{"crop_scale_min": 0.7, "norm_position": "pre", "beta1": 0.95}
Rows from block 4, named by matrix and row number. Rows with one number belong to one neuron. Each number is 500 + 40 x the weight over its row's rms, rounded and kept within 0 to 999. All counts start at 0. Numbers have three digits each. After the name is the row's rms in percent of the matrix's.
# fc1: MLP up (model.blocks.4.mlp.fc1.weight, 576x192), inputs 0-191
# fc2: MLP down (model.blocks.4.mlp.fc2.weight, 192x576, transposed), outputs 0-191
fc1.119 100:519471575504494467514531548497472480501468543460527450446488470464547604452542531432512570511511577601452405472437478588528546516566512429573443447508498487451533518518473562512516560540461486430518451501438548545535545477491482445491534474505502459518531505587464426512517521493543502439496554501519512497502544497503539404510459462523567573523487538429469516522475519458554544457498588480525508530455504526445529527545515501520510484552454458520464465435491496513466515489493575536529547519455468484523536516473489518548448503481460479497509541496458478551464493534428475467
fc2.119 108:525495503463477587524497550439571466519467508452514472500440463451500470550550488461433492489521535461524568467518486510542551570501483445529555500472583462527481500425565464460452488514464524487521446485518469470489487556505489449517515513488481624533453531523518463472536454537520507520492472547469473521525551549521534452487465606461425444531471448541484497467490512514490451444488487496504518483437547462478531547512495485543506409530570468522476526488454497519634446536482479549589492537496535521431581466507535479498441506554538496520492485487525491507503604560552489462
fc1.120 115:508515500488519501484517509527521451480535464487522488507475548523513511517462534486452480533520526501443527429532565555531486493545505511508502511458612537543520498426527527526528464561523525503503451509495483547525484480578503535487500507525460527542523514488515508508456507486595472464494576535459473513558504479530537442496552485539446593491527458500467538520462551488455493406458504506452571561483478566548540509485495534515533481529585449510470455479489500611506537508476437523442464468600460497607569446409534482539544512453519483467464462557484531435432399447526516552
fc2.120 106:577490595562409525505501516519524530483505507444444452500540544532475495488515412495454439487520499493538495512552486495449529488490523486515475463516470516548558504495543536527550506498507519465528489538592551501444507499494459535442601576609488483586460520521464506530506517455443434475415514490524590450460513384485474474483477545544465562567531537557532550524517476522470504492562475478520556479522475520499449530471501437509458489495535463468488548443428500528470463503464467494493477453506428467459550554508546483461569472481532520531462503489492541510495550562474477580
fc1.121 097:506521493466550433564594464495513437584520537501527502537530505496435556436542518520506464540531462538467488488458504446515483481532532505502445478508512471463451511458448553434507560432442524559516461499489471452491464581408491478506430453482499472579445447515547459508486508452505503500502507584532511519481450490431479587487540519556530559552494452463490443506466532457443499493490473535537585531451497498523494516526494501496536453470534537549491537571539499452513528447530584525509556489509560474492527549557506455523472524497523526474554460502525509596634482464523507517
fc2.121 074:510486547465539505476552533546471460514513596483469552468482508515525509502456481398581542513516581459547488532536549505542519458512491490524501501503482434500554557529567565496567523560512469522480517536515538504523519455491569464438467531556501515454547557522533471475500527494540524445466488545501543492486523410452570506506598542398514484449497573521490491523542538545536504514545538468546563484555553480484468553551493541511462559555528522533504443581544511526485499519515492477585537517529481501474545521614510564511512481561545474463500522485574418485533519483518518552
fc1.122 110:434504519543517448549487484474508520475464506522462536494512415503484518580531489547515365576587523464484474399466549418498501471501500569504476507522470515526532502452530495485540521509495493470464429541503448479494465447541441487410553450448492485500503506486422464470484452440476441487530449463541530525492492490493419552510538530513506492504493535458512412521545419610499559455491521475469469524531537530482537464438515519565563502554498484485534416525517503501544476463515511486548477546451518454472522494455534538502465510458434472504544519554499593471507491431483456483
fc2.122 106:556467530473448517557455481509516466418535451494505531564498540538484483566488547437569494477499436485499570485542580440504482521453523510545527520585429523501484520499475456529544415548488503481439502518473521532510502522455505475475476576501534537521512479554534493503426492482564523527452510496504548540522455385532532443381540464511437502527433573483499523497517498550561527533434559439423496487488465459452503537488580534567548457502537519507460476527530481509440523514463518483482551493553581516554477545502435516442537467539497532457558497528467487504518497512490546533
fc1.123 104:541557477453501493521518451479526517421577543512470469515479418487527502600529554504556563546489498456516506538555480373480468507496554481539505509498526522505489507464440454535544585423455495551423477455498440535497559406538491492541481525520483531496457466477501544516454471430553488445467467531543503476449543528491458557452511486505458465472619588520563500504531533549517537476487514497471509535480474534532569521533500494507499602496557473500506442453496493504441526477508443484451501553490496474544442557446495428530434447526507538483504541527485469513512506456454483491
fc2.123 105:578507529491466511458504515451518448484509535506506518488456563468554481494490568483524473442432479571494509503517525414507516610441438491464505589540463536565517491493476543539516424428500515452500486498513459499426471625502481490597415602436482553525506451492490433518512527456464503533484495450491464478521455482456554554445471493423499514514452537466439483501506558524535505451529517584490527490487467571478462521515538508552496535505506469466525499494510499431543464503532506431499488504476546541546535499509503502465488547579471574536476534474477519450443466537435489509
fc1.124 104:545487513502543529489524524533407469486424497489481464549565534440524477536443445509489540451539484509482539530560565550475506512491553482593531524513545529497450517518506462465532559526435581511535505488539529487533527482501435497528538553528500470458499521441501461559431433556483462481596535534444479496560483558498447463494448412528433470536511423543477519576505460563498524480412462479485486564520532455505531503534474557583504552479468519536539490524500521476554593479492478482465450412488543511482513477490389491439490488445449518499531495462519470519507474453509508498
fc2.124 102:508479555460500517558535581518545523522533506521451439476527460468515475455497439524423443535499543506470458504481489530543510435487565533470492484528459540481445488453472543521514531509576512545529465469459457502487571493617468527523498442468554489524565478553475552481448522483451491521418435501553513449565546425549549531458535494468437404460511510478535449555530431471476546436470572544551561499495502477564519486519493470498438497514475521541590526511516583440444503505519521500476527435509533545469560479488577496487448492501447473507475574444524496499523498499514468471
fc1.125 130:490491526550481533575471446520477530478504490530486432452479514535462468523564462465501524520520518504536519455513505553453529491506450435510520525464463512477428449470490551502472456531450501519525499637495539467456583505477512598520578509521525491502478508546491543480552588511469555558568475523439424488503495489552453502527444493480520516488507601523518518534533522501459424491499475462455485456464459546505545511510484504550480499475465464533495468440471495426529482517464424438564394477507459567498491520480519429469505526526436563530466580602511577464479517497487485523
fc2.125 078:519521533483513452493557511437481487497443533532434471474549478533512480485472502361483517492486547511491546517478575440525507491461563515546460376481433529518477588526475449500470525542464501500502550520500465454555524506536483441518516469505534536532486512468474495496489464456463450472438456498457481547547520362495449541464575569472483540465533512437527510514509553520507507471532460471516451489502523562467471499521530523440478541540551545506500482587513510442552475461531475463511484497595460515462528504545498533548449450492512483395535537488517512483546446418551523447
fc1.126 099:400578486538533482496486589447466476472503507503543560480509506484509455554539511515486469520559425536498480485507518445515447545471531545579551428505563493498502431409489522476527524504539541485491481511524390556443543459512500525499564514535440515521468447497516584505448486431472480531534471563486548521545464491456485524456469584487419495473532535462523447507511512577509510493454555555487537564531488547552544523435524527552585412470535549469488485532465495538438506469534462492494509506538500505480495431447586537478522526547496507489522474565469480462541539503542480484
fc2.126 101:565417522512463554500471496471499493533500443505473405508524532582485463533489478488521529500496530491573519472546531505533485478495525479436509580523503521522456510465430447516520493535530586519471546585556493510432513506509572444447588509528469508572526586570504503528544446480518564587484481486533536451468534423594500455500537567456459549499434460561504450526506477416507513511529520481538509518487461517510435470520548502500489400496557504484551471460492478457493513525561508523565505529561568413510467505503476526477506454531481513514511485478520458521560449557530507528
fc1.127 102:442512439487481495504530476541540472501538499482473543555492465536513508503397538488515580450461566481447575428510548481483454473472491461574530432408544483517485462388516484445503470509563568541451520465502472515517464533481489502527514483535470455533609516470507545548451538490508475538486591505534535485508517477509564539574545548530555556453483511446548502479504533462513574458506480501449520492524566471446471478574486527486440542488517526520518436515541541420536446499565522487463489530529494458555552461523513535515459555417455549501482518464489528458500562469501539509
fc2.127 107:544498521490520525463461584532485465557507524502545438544419496452468535465521457530510448513551630584570452559523522481413451492505522482495510487508520444540556531536550622499484569481494482426502526512531499494464509526481480509416557555500493501506494477478503573519528507550509489388502467554475526401514526372607454495457453491494505547552506532480462493508472429500455499462540484541483550506575483517519455571506499476486480501464543491533514508501506516478495463459500588526457508468522478487455511550508468528491545543454497485445462510506514495462512513499502522548
fc1.128 098:536417517477488486517511443564465450502538504481483483455549546536480488488539472429531542431479476551382419519500528499436479487552489546518481548511482474450497500466550520503513478505458492482467527526487503479502494511503496550456527502551623530468497536487535502485570475486467579471462423502520531478520473534562566521487549564525452513509549487469401479523459537540496501521514452430549529505505468559500468506538478486439516510474580428506514478549461485488452524430555561516500459503473499480476466553449527578492505488519513506426384487525456539440468447455543607491
fc2.128 107:528504524582488563588453488503499474508485560498502478487527521422424444502510494469473498422405530512542513519394518542531515526495500522533519576480454512484523512460499488561548461477489555571552458528515514400558472464574520462516522534440506513511441492407555490502502541502493525405437436505495490521471411471455469463466522578549481526487470496476511511470489461506534507491508541433446476498451490505517462491493559579478506513504504463538488567533526545491524479509511558491556533502551575430420519430477534473497541530470487487414517512513575495511457470551482447518
fc1.129 110:460479536542416481438438494524491514546447478498468478485541461456527518509521513479486500538471541518524463437510522460513506449541549548519535485460446473552494528526601435454565508558529500450502469557430563512484470433467461425485513479458531494544566529518546460489538472535534446503442481456478396481492526511460494503557459403501489512483438521518488556486542427456500440507497496476481508486507422504469504539475503504568512514534470568555464500483534425473572527530435541561532451434470471571538553535529473595492473474472465488533472478519597522499488534559447472480
fc2.129 106:511503451516533537511465444487465540550481486545457493515542584460429541545440502422426499540502501504482426515509548537514534548540514498508557465539507471505547476502521505470461516509479486482451496456455504499479481535509424484509486449469478452482499501474505488463494411546436476509507524445485439505546617403470480487430533446486471528526461520540408490506478519467562447494505490583533506471493494502519468515502546499535501470623506560521495513554499422530575525566435446525493501544449525567522555497435475512535552473398552479553450511516447485502547518572480463491
fc1.131 110:395516512506522514491535481599460495435467443489502483523434507460431475557562483480507523464503519472487454518503461492502500457461506470539472526518384408494452493519495545529499540515482512475499506578512536476565534599467504560504478501487510458504460533508575502534510484492431476492533522501568538539516464500567491474490562494471527495467431465482568527522553476464521482452548463546505524495497515465436492459531480493520532536540401525476559507568543547511488510575555512527467486511574457490527500534445501599524526506453495508430501491471543640541533420460540481494
fc2.131 111:483558450487502490520453497499431476579483487489557455467480533558465561484515540505470516490520516475439426530565431489485527511469547493460466562536455492489530529524560501487476494454446571510493477533518433440442562537491537488454553525524580433463530505516503529456480467458579534551497459553505433588455609499474514466519525520569432423540540492486528455482490448497456548522554548416508542538504529536496561511505431498523522415529493527529518476512434468567533517458438495469475520449493498509476443505484506513566575498498458517426508520489484480492493496495480598447
fc1.132 103:534505451467536522541577458494481501513535545488411412509497443510534542526478455415527563433498486563424537559523555527469464542515518482551516521532529526511507418473499447522570508505563512467501473501450527529536426575486489490488574485529446496501512541568529500441518493504596565443473576479542463507452450528544531510489444543524481577472517486447459485532494519473490493495521519508466549544404477537473522488504452452481520482573515440551470459477494417487555444509487452601510461515532520472459472435495487559521497533503477564489443456475481486489459532474501506569
fc2.132 106:433470563514448537426445566532519484449463530449521449439537481421528537518525553526480498420481504463459479442454557519509543528496535423552439483490512526464520508566584541510452521497454471545539552501478545543528479514537570506520562460496519582533483472497454472510539548552492494562549454456456593480528492531494505478548527543510520487511496447587507472504460598534473475526484469553519538493491491532472502473474448569419486512498585496519447499515500521551467481537526529499553453505469523473521565493536475587440510438431518413487573494474487492470537468491480469490
fc1.133 032:518523540540502483584507523520502545501523470468507507505539513456606537436501527456472571524539503484597479536512540484549571593476483497530402430489446515536499542425504492511533453499478581532498462530483492482482499420484579474469468554489612490528421473440522513521475494519434547535512465486610439538493458474534532490480462460506471485464534446497514505584460548483565464509447493502541521433510519511460516485423504466479495417519450542447559448472493473529467507469468476481496538463516542432545531496482504593557556441472497475469506473535503506490509497491487481506
fc2.133 036:514495465548552424452510533524475496498470526465518485553482503481493501487423483498554469491489455482487587407469479535486477529563541451523523398540487561544526579532439492470482442469478445502456558492551541483535420498517528470615452482514455522485489523443545472545512458553607479531480525540446494544467494473516499462516488473482553486573481544556490468551473510497528532485514534545492493491485467529579490576449537424454513409513508452513450622500536453525481466558457467497431532506484467517559545578498500488466477444474517485487551509499451487521537506474518480479
fc1.134 011:542506471507513469494540475509492539439472513536450556522502526540535480477497500523466435513494513520509487401562473492489436428546525541538505469484508541517522525508531480459559517555431541468475478569576522530539586428504538456481464530405488481439551517480551494464560431565498435445519493451521544498500485541530517502537558573515524473413498462471534455508573470495522520468457525472502432522434526498588495522531494545479531449492493478484436472512533444468505543510520591507542538418549552545481598509463514495478544559536498557561481468528559564472431500516483520513
fc2.134 010:503525548479490530531535486508516479490579551403479482481518464580519542455560461502530423493568483503596450434432498542571470493493487479528479494484462539469483508517520500486495511471482502537514511480483539511445446444455508536447508469586445512554456471528535553535450514512548579474491514515521509490520564507575500516425445487452465496506448612533527584618524508499457511447436511479490530432475451491494534486443453398457464546478478482502525519461546595535475502474483491546510536539404494480485498448546534490491466516454466525488513537482521469564464471515491525472
fc1.135 105:528515459513476500500490547521445527540435588516482474461467513534540507491461524488510515480494479426498502551472442467478531513470488510476481536438519480419557528562502568494551498427449473530431526498465489475519583484493547396454502484472496483457494509537458439582476482519465563485547421474561502480465490517467487480586485556494533507492492491499468366407497522522502487485491466512479465495437499483421495468507518485462465526506527514538469563527479484479487527510573562447439526508472504477469494539574460558474430446517427522539522526429551546542486530567436465409
fc2.135 099:511539489452534540505498492487539544433490480449468499579517476565522480579506486508447518485567418477585510523504556509453448530482533567507566431531471496504526496571496470535574477522461504451485498495535496530478465465427551536527483496545455440486428465584431486514503482497498554459469549475486573564524555333536507460447513471449468491488487454531467527528513564546514485522460540484443484557489459471515529532540557579557515451475469469530476526508533461487516494512505547439505515391485580465522496506483493507454516542521548528495554513539461523469459518471473526503
fc1.136 107:542513463450475451540560524548506522527485416525517490557513466447492491474452501473470503500448514511491461533586480501498549439422523476487531492539501533479583483520467494573528464486564511467492509501506506512430494533483526499541531516490514500481486455509490486442504504540522573529470532501452545460516515395502444507497522420556506452510584516487522570556376492558504469561557504525487481584531527507541469470465540542515501596514563489578559495490514446509513442503439546478526475395537481490550530523527460570551532530484442545511447458431518576467453523532483482537
fc2.136 128:497528487502451503564506514479516536561573507500518520483507491544543525476507459478566521514545516536527546492514548456469506503496563511483571501474444467514432506515447503471459592409456446521538571508586439499560510549523538510483454552531475508483495480488504565516514488487470554481456479487544428585476588494541556518545465518466424463532422525530508506438561533519487555608508509495514475475504424467430530468529393472566518496540535477509583498523509439560490469447495537489565523544492443528497513438496503504559424498509539440565462487495491497519531556482504473528
fc1.137 108:451538501503537533520516448504425542495495449498517458503488542520488490504604526547469588439474560524507544510446504505465527500456552402506521500519501494537513454483463520502545518465483517486545524487546507547443535530442507568459454489529478413405455540495561477517496491460489608546497561441440589563500510526533519470529467492515439520448477410467447532520421561453497452431525547538451477500509481569548491534559469538452445529412476552489458504410496478507440563514476474511521539505512507483508528539559562473497467471503506548563491474487534509459514472501508503502
fc2.137 104:521495548488453460448469494491536482495524504474472467541529570480513523527470554386524504460540459534518499505504449580486475471431489539526507529564525502479508535479509470478548473513542504477445501463507448521460490498487547539533459530514561455574432497466515568463499478496516527560467479459468504556492536308505563481435467449512523451480480491466462532467494523520536461534438528513443515506387527440456542558448558569577532476468519499518513544525512500556424533556499487485521518480476542480437452483458460482419538477541481536519515561561473558495488501499478534519
fc1.138 112:491492465449497485407512484506593433454500495526519491511538502560518503499435521483496449498525454431470489572515499552463475494565548518476469530486458535565556431549473499500496503434542481536498488486516473497512480458441450471489486539421519574477456518460488598484507541470545455494523503505475503553586492520478495573467481496549479432528452409494556538586462507527505401527503491451549551543444456465569555508510516448506475492487472471519440542510550547452505549537457467508583511485537436510498479567487507485538477430557409439501471553465463515475515474545463533537
fc2.138 091:533489514404537457411554486497505492558511538530505500500544458536552566467588438484456459536539508531496506483558525470536498482483469478523512528458549537540514536474427470549491491478538456569476542448537476404483506453495520581520490506500522464478605502425440478581493488540500519496496481588522427502507507396451508472563465464535520461555587515533585506538460551504521479536542456520497545567514463493476580483457543518453494501520486478521466526526581559450457512515597540428492502513509481511497535504469505467452491470525442479521480527447515478457524534548523519501
fc1.140 091:482544507562508551592531527542478558498525451477542471529452494488507489551494408500445558453438468490519570563508489481475487441486471463510539495513510490568476498532532458556565578395498539545499554530559492537506517480514486505492447526457510528501432506491610516530436464510520561519494568541517493551515481545557520523576492469526468476473542497522507490539542540419489432500603470484510457461515515474565518452567481538401463516444516425536529516464506512473493469534472529517546495507536548533562561585534501444540516520501520536518443486456494486519499471527441555536
fc2.140 090:545474506509490537463526561464522511520529561496421475527528531476567469481499538438456471478474407575535491455504477477547490424454479499508454527537481538490555514481461457461534514520530564537445510433479411554421525534471525546540546595490638469547504513509525473473486555495497467545523438484509495545465502389494520508516477462577485428505468482480516495501427464507498479492499542517451527514432455514549503546529466529568518493497493498504534538565467557527553527539499455530495525506533583535507482544491469560443429529560476596570503509506470519446502509513527479516
fc1.141 111:536399436553481509470518536497537478649479508481500477508541498521571482453513479497526461576547505519525507484557447539545517552483419513481489497509550537544565543467519474487479510521478449570477532492563496513448472502442504504503490509478555519611536510496537570510479473497503479575488478501448440581526559459450486467459522499509444444550568471523503535484503499534553500596524485555448482493512495396469494535421529441538432508452519550498520507507512510481594494497451442532513472508531543529471534441453451499474515454447560495573534509545524474482475502505500464465
fc2.141 105:451512442567555491457501561540508486509479527471495418464526535503540473544500478494510500467522498517398435530494437516474508465483587509450456492625499517482478516547535561479553382478525461480478534552495409560479522440484497526407516534482523489575441529468404561467467546506479455445493490513491513568493534475574478462517504531532456479550541458513504503535513520502483571521524534437473514524432463499504584495555469488491524391530534469532524539462514541514534546520506511498480503466518528525482488532541456525425526495512489585532536470499558552502509538492572513495
fc1.142 089:522517481545463513553530590410532456508489518462492490524491553510535400410486514506437503508504436549502513542570473493525482487554479559524441478553496427508473483437443431488489461577502481508481503544454471437458484474451489507448504510548506517463473534549445482478491445465554522575436462530460480527489433432482544486427508498507443534562501519414505468506462509443502527496430483524447552496507578449566576519464450536561527482529584496433515476514517473472454521502522542486498453533480533491401479524542537502467597521481452501480497510489467465488460466547492469517
fc2.142 102:459531492421483506522407497601391517514447530483497540499501523543432510472506498459479519536487594476515467483482536534491534530530466458495601540526520555495525544500487521442484508530422475412507449482456550445539407476481542456505558423483443477514490527548557509514498521443527400570586529497570472494525532487479483521553478494533575476453504539507519549473496459453495494464488527473573535468506465516517430504512520515469487481542496514523465503520455541485494469504541550449479537457548486465503427490491489494485483445459594489550561469454550461549522461515516570462
fc1.144 112:511508428510477508528480461559559562490544569496483487467525498526486527534517616487474528516554552495543498501474485581524531512502477536457474480579462448496467443498465460501427473471486471480445472434464414475484547586435506512490543563545428534494463434451449510442546580402510507519489508443477503502525453465521569518475558535459473507464520535534491472541490414463508482497532421469539494426508487566552473556505522426497511451514521444476521524438442575507451502493463548516492466433477503520451547496504481505476508461491542491523472556438456550555489448491502518556
fc2.144 101:488480512426519433505570516502516503516510507505552540471529530513496628501529492467425489533508519491519539466512513493507426505453445564532504503523515497399469530543490458560462502485532474507508536447530499461513510478513501532517504491515455472444524554447477484494540495492539426457470440495577453511527505377429473516484466479506542518497486477540579475580460533517570463465452410516485525616498436525451550519540475482488614535525520534510444532506546440536506541478514563494461539438541523540526504517413485499498560471506480501460458554476451515535524448467459435503
fc1.145 097:496531472511531536521526470558498532522456518512434464535505438457530577520508547438461557405551524550445430546521555544457518488489526471542474452542497465512510423544501482519580560498541430455552505476447530587544519500517503503464538508529508476531521527529496500518548515485524532392405518492500486505518462506551488503515465498534536567475515546466448508512511475415514592447515545483512510562457501561427492503497489472460470471544491430528436452458495509477583482512503522523476493523482409462528518568535447434547476452500510607445513508498470505540491492520449462570
fc2.145 098:438506509527424627495472510530608465466524493527566445474454472467547530572555563532507492472504420504481558406515531529542538479499506517536506515486539490550447431484548439472456498548503517487532494497487493542543501509535503477495510473521463558513467525481491536505567555520526416568569533472518489507599565491477513481516556523511478463489495491585492472509503585505464501487433475510503517496435481452467536514536450489524570486480596488499449524554483509502515483582504517532592495502433527523464508504514498559415476529512576471547590506469482466480531534535479476520
fc1.146 113:527500490411446481552483538484494484532434504496560541490440514479521471484468421457490454495499460457442498513512525451492412536501584545397449507433515530470451540539497485489521521494443484471443533506496473575431544456539582455451452468502463552466549549485436511528453515474517470476429500402511503514489467505495502462459493520521451472467533457548536460499435520472533539552524534465522536500574450448469454541508488523487503437514388527467515498508538530509472507514507553470506602497514522470451476531558491556539496474476552496472552478480464432514536477545539470611
fc2.146 074:511504502498483507495503440482491495526435584495460513440534437573453448431425567466496540526442475531497475497530508491517530450536592481475521484499489530489510499546506547493491528516526486455450462481499497443477508464498543478430510454563505510476509497465563507565536441541472479437501446573522486485551519379458476528571573545436568562470519498460527579434561540554531562494517464478555408480536502556488450510532484548476455543518473441450532506576511524527544507473502537461552385514522479492505524474478496519509474512499537512475569516489559468478495447453559532463
fc1.147 124:527526546487544415472502456480529489550462503491441565519499428478520486505512399582488498548545477537527491513490472480530530481477529591474433495484463586503457506436502403518504509522532484536494516428524394472472441608528571491571515502473512488477564410509530448481514494524562544511465557535472526525491473472470480495511556555549517490478547466441496502535487549412474387539523548439555526537551482536520512549502477507510457462469463545527492537473545517522459563521449503479484502464479500506487564489528493502477471485498538429483509508423532480536513463474544456572
fc2.147 085:464530462497431508390554464533401501520514523484495538454505476495470457450400522405547511493504532500551491502532502457580545485526558525485532467514425466506541516527552559561518430504572463462446503475449487431537506452490569468463460485607470488499495494456511493485499473511508540465482478539548500550506491341444452462519563531397537466435495521505572475474524557562520504483533469489499476465503497515522447499525444503493491570492479529479505538606531470495493476482522484472490499513494482538510489488511528501558449473571510502532515480477535485482501538414505527487
fc1.148 110:418517520458481550482464529459493473494539457583423481508462533442506511508545442495505478561500515499571488504520454473503521459480441542492537458451512530486469480491481497534469528559543468439482474423527507518442557569518526420512453541481489481474523485545481497478536541446540508505442525498500530474477516444570483493511460520470495497553505580475454444430443452484528531475560488571507472475481442496553529536445517428560539459521470457435542499560462451506487455510518475499506521448523409523548486477459434497579470423435521556491493577540512485550408572462423540486
fc2.148 101:551468520462469463515507499488576487532545555546458504529529499535502515492601514525470476492502463522487528517606550512489589522545490441450460497573460510489451472563511535484483523494523482546458514506440485467482564481534514540505506480638510489568575540474556569465518528488468481529505418515558531498489514328492501529485492493544428511560429477452536463528497457558538464463505483540476543475517560492506542486436511468491537484506553497486519508477497495462510437471525556578488429431534482541542493480485543484558513469538526538562447502456467511466468530537479497515
fc1.149 102:463444484544453453520508526512517490498419478553477572512465560525473544509461471460525486493464583561515525534538491543514528492534432415453428479485506575520499552481521508448471461549446408422487500525536513517460492532424503418453541483503504503537525480506518451436553485574550463547567561519500513509499462520516545449454506499438531544518438452584476473532492486487454493624559531525531479535508483451534483566479496530477560467461468550494423544502564492529521533432492499485502481478529507425478541466529511536457509523504465492539459435485525489509523474485570585543
fc2.149 087:484478495563481564530510510475538446489521502517436525627518543472530506541559495472450485443448522507487528503540476504455464498426547486445517537528467495521522480480395562445549532471473535543486524571502522522438520562486508548566517471496546480529488487501467428460456501524532453510558507498493489584479520400467481466515450472509482486510445448485409471483561496431484520458530507508516533507443462504558510405592514536515457453490464472478525519466534526460561511495489449478492504512561545458565567598512498513409475489475520560516586532506473451491497542550485454497
fc1.150 105:582545511518481454558487485515517493479514568506500496469530433575536483496521495469503553537478468501472486554535464584461488493516540546564490459448578593450496452471559521506403592503421469563515496485461454536515469444494539480517485501529527564486489468477489557432545548466505504455530440505473443442549482516560560473482521518477472507499513505499444508522479491594515517517406507488540508529545550519480474496458550532488526457422463472518451428523543465528497509466421454450439482547539476438473488484555497537462600471546501474512505556509524460421554453464508476499
fc2.150 099:476529483546466518571458415436552483456500492454475566554454529512452564561480472497411560486529402511431509466415499549472497500520509514457445437507547486546468473525422512474490494478500540535596475515452504472460517467505534505446493578493539516493520521539442510444545406463544545538465421460467513457516470513484529502436484463516429575522552553504482501531500463559459498540451521507492446526467549556542449517515520489459491489486467584510445557455504518519458552540528539452532472440451549479467524505510518474475533505487488511579459484521482479454575473475553542476
fc1.151 085:536529480501604532520485537504462487502590542483521490504444451471534599543521545488499577462505543421470501482494532495418506544540576514525461445456453465490495444460455460480492556506483528550503499446477521421557593475586470520575516487509542520395458460484504493510491480446465558463487514480449565524536557469479492527452465526560503489448458588432547535486553488553565464401521526481518510527454458546520533498504547528435583545515520455473515506504512486535515531530522509454519510486445499468560514549473516489504441512513487465497467501469479535505575503485445461483
fc2.151 092:457518480586478603471506578514490451535490525564439467513457507487542500599477486534431477490493505545498526446483478483553546500489498494487505508477538503470492432495478503497598512517468509488478449460592476486465535543509551485528536496512519575536484574522441487489489491485530472536506477554547537608510548386500538541537488521523513537470441459484463446522515471475457538411486533587482476460484476454530482526517501540587532438459493511480512549511524522539486461555468518479506503518515583521510504508516504518416538492489475597523608551510526483451539485553535414476
fc1.152 105:518508517466574507504489504504536439451560485519534467548523512477469461472503526462428543492497459564508462533442478525475460472589530477550475515497507468526501488529515539502540562565456513575583533526446500530496492470500522460523502494454474391471460467535479445439545506447498496475423511506529478485437544542489481477513373538561499608476500545422544504463457450493524487490530597447504479505511509524520521481562535495494463530519501450533473463480444499505431453455507474484518521471448519494486490569448500430498403506523448574496480471576448501569474552486482441431
fc2.152 108:505486522520426494511506576483537530568459520478476500550427471441488493555436429439493430508530545425517567505525490450485495474568489489546508550472570492492501519451509465472513522479569514469548545439511506481494437525476491401470455535550454598581528506474530493448610564525521523485452465534479517541495475432549548442439465520511491491477494496497524462528552544535456443418490521557516464468436426502458528460457562521529536488504527489448526540526439511485533541558487520436572466541444520543513479481529529465522480478531504528499508550490455446521470470555495440482
fc1.153 092:522495568462549565507575526464524469528575529532454491529463521518520486537487526481443431557440549528548481500557469498417495559480468535474560534526418490586541544565536499451470403415501500508473564557515410493473514429522487544488448507477477534536515452491523465586492543547505481481512417499454516483458521605490462541494487508531433490530487443498412502480396484564488455549482474463494515522477467485512498490521517505501498497515501443453473451518450495566502508455422454535488474412511521560455531496413503470499512495563510541495531511512503525492458488494494502521
fc2.153 108:568459391465529493528528466484508447543577565473557472603541499523475547439532421506527504583466543526555462505488515529557498513507469489470466570489524496478533463441522470487461512544508531478496577441512482440487570549482515472583494532420551513437472541500486490478450468528449536432522544553484519535483455448524526497548480521521492515523495449470524552504514505512524506523465481495519531437527516519492509527458505527508490439544515471493430464433473447457510458535517400563571468524555519525411507446453485484483468508493479537522580486566546557457520548475536463574
fc1.154 098:547521466527417475567443524439580578511496483479445506532476471487525459481555524534414535492428417506545565529546540533503515449488541522539534413459498508497508480547526434443474548497485475505526521524453501470534444534529495424534528475444505508510580477500426524552550535491516423503492485542537459542502516452483535531494501456428508461539515558569461529537507511490502513480479545551499431428502520443448459497472550555523469470523490489490493541537558511476537460571443421457460463500443515516521469464462476459471531449475467419493566486513497489597491488562460440487
fc2.154 103:567418471466491466498527400522504436532427486595480448555527527462371489466433477476478551561485511535435426546498526492460495545551576506519535534494440481493533539455499475531528528461556518541481505505443524515515505477539522479480547502515495471452505494449556491555546510487498468484507467540465508493434534450495462561405474582533439499456459512489458499506420470469462553441552484540500474529549515536478525462473421517492466496539497498487469546471500462453495523561528509551506509497500557490464521497416527548526493449506479508447408508503593526413446500503498511512
fc1.155 106:581518534491475394449390483505493514540467530470459460450561441498532558479511523438504557512504524501402477506464455538487540481535557469516439495510471483452488469559469565463496544560535443515534479493437526531524491519483499438514530503413563451517443520590519445546543545525479468458425555466587453460464523492518528443481416426530503539510462477499472536465512422498622540460479485480526515494506469494443534479538502458500456462520495484535507519462508471486541531453482553537515517492428506562537507534494482520517441458451496486453510532440477484493505503536465556465
fc2.155 116:515488500582432586495425512437536514533521498502527494570494558498494461504566485507434524474500494490465493515620491531537498530549485532477513555542528495592448549450502455459504485495495512453509556515511520471459534546493462482473502528562474554544508554529552464533484501497477532522477494482472436517519562419524508561480540553532408444559515496549500436416417587512465484498519542495500511459482530466467498496530544534560483442536485483458439479513505466488490443475487570526526510547431474489507486481550547426535496414537458428549536508535525455531484520602494534453
fc1.156 074:474496557542484471492504466522565505520554490585472519517510478466532539508522432589556506464525482493450523465494403443490549535484452571556507517446456490495469551463487584404509457488492517427449541495543502502496462509532458513511562476428472534601549542497481542579504520457516441513504493477467489581495528581523482458525416546472494484487491408522547562434532512470473553472483405528474539506541492486485482511439463503485516464426488542491506574508486524515535513487537506491513550507474505472472452466530534460400498507460484501496488494531425499453503522552475422428
fc2.156 104:471537529488461529502488531476515520520518527442500477481450489562446505441505576527462522510494477525518540494511516491468483575506541593478513505523510438507574464502471473483446566517496484504574469498602421436586435500451528552510400536533539510509504498483474547501437528496536566485427535503499497425473517560431491509446532544528496489481445568543440534492468568558496507490569441452503474436471500475496521418481559522494527516547475521472535485442423519448467512469519533460561428529509506550508513515471581517522529507428528470504478572443474441591486513528512518495
fc1.157 081:523554557454535475578442549483489484470529483467475555433476451451522504441552505503462486455457449521540540425526423509570461517471558562522465506519530511543542470593514512561421451527466602466439449502447538542473514538460545554503473475390460473555524474528501552539544518457511514469534443509457429465543457606483465506518569501493518493498450504501531518466516458520481484536450409571518519464441535462519532465555529481510472486498551461537525473511515431494507565443500483524494472510518523493561496453540461499440462467475479501479474530493568509519454528510527477542
fc2.157 088:484527519528477530489567501470556503492514555497524507534440486470448478441490540464455516465523476461504474436508497526549468501504527554482447439548439409513479456494502485493497555459527463547437558501520546471479499486462573516538468469496589523508496442527447484537528516483492651426457539515440466543525428554519470446503436504554506556503475550527591551519538467512440518496519461515473488410502507493475460492514510480442525486514480494508574492478467487486444517558547529480457379491503517531485613453549500486517470487455473535421558508532470496457570482538508500551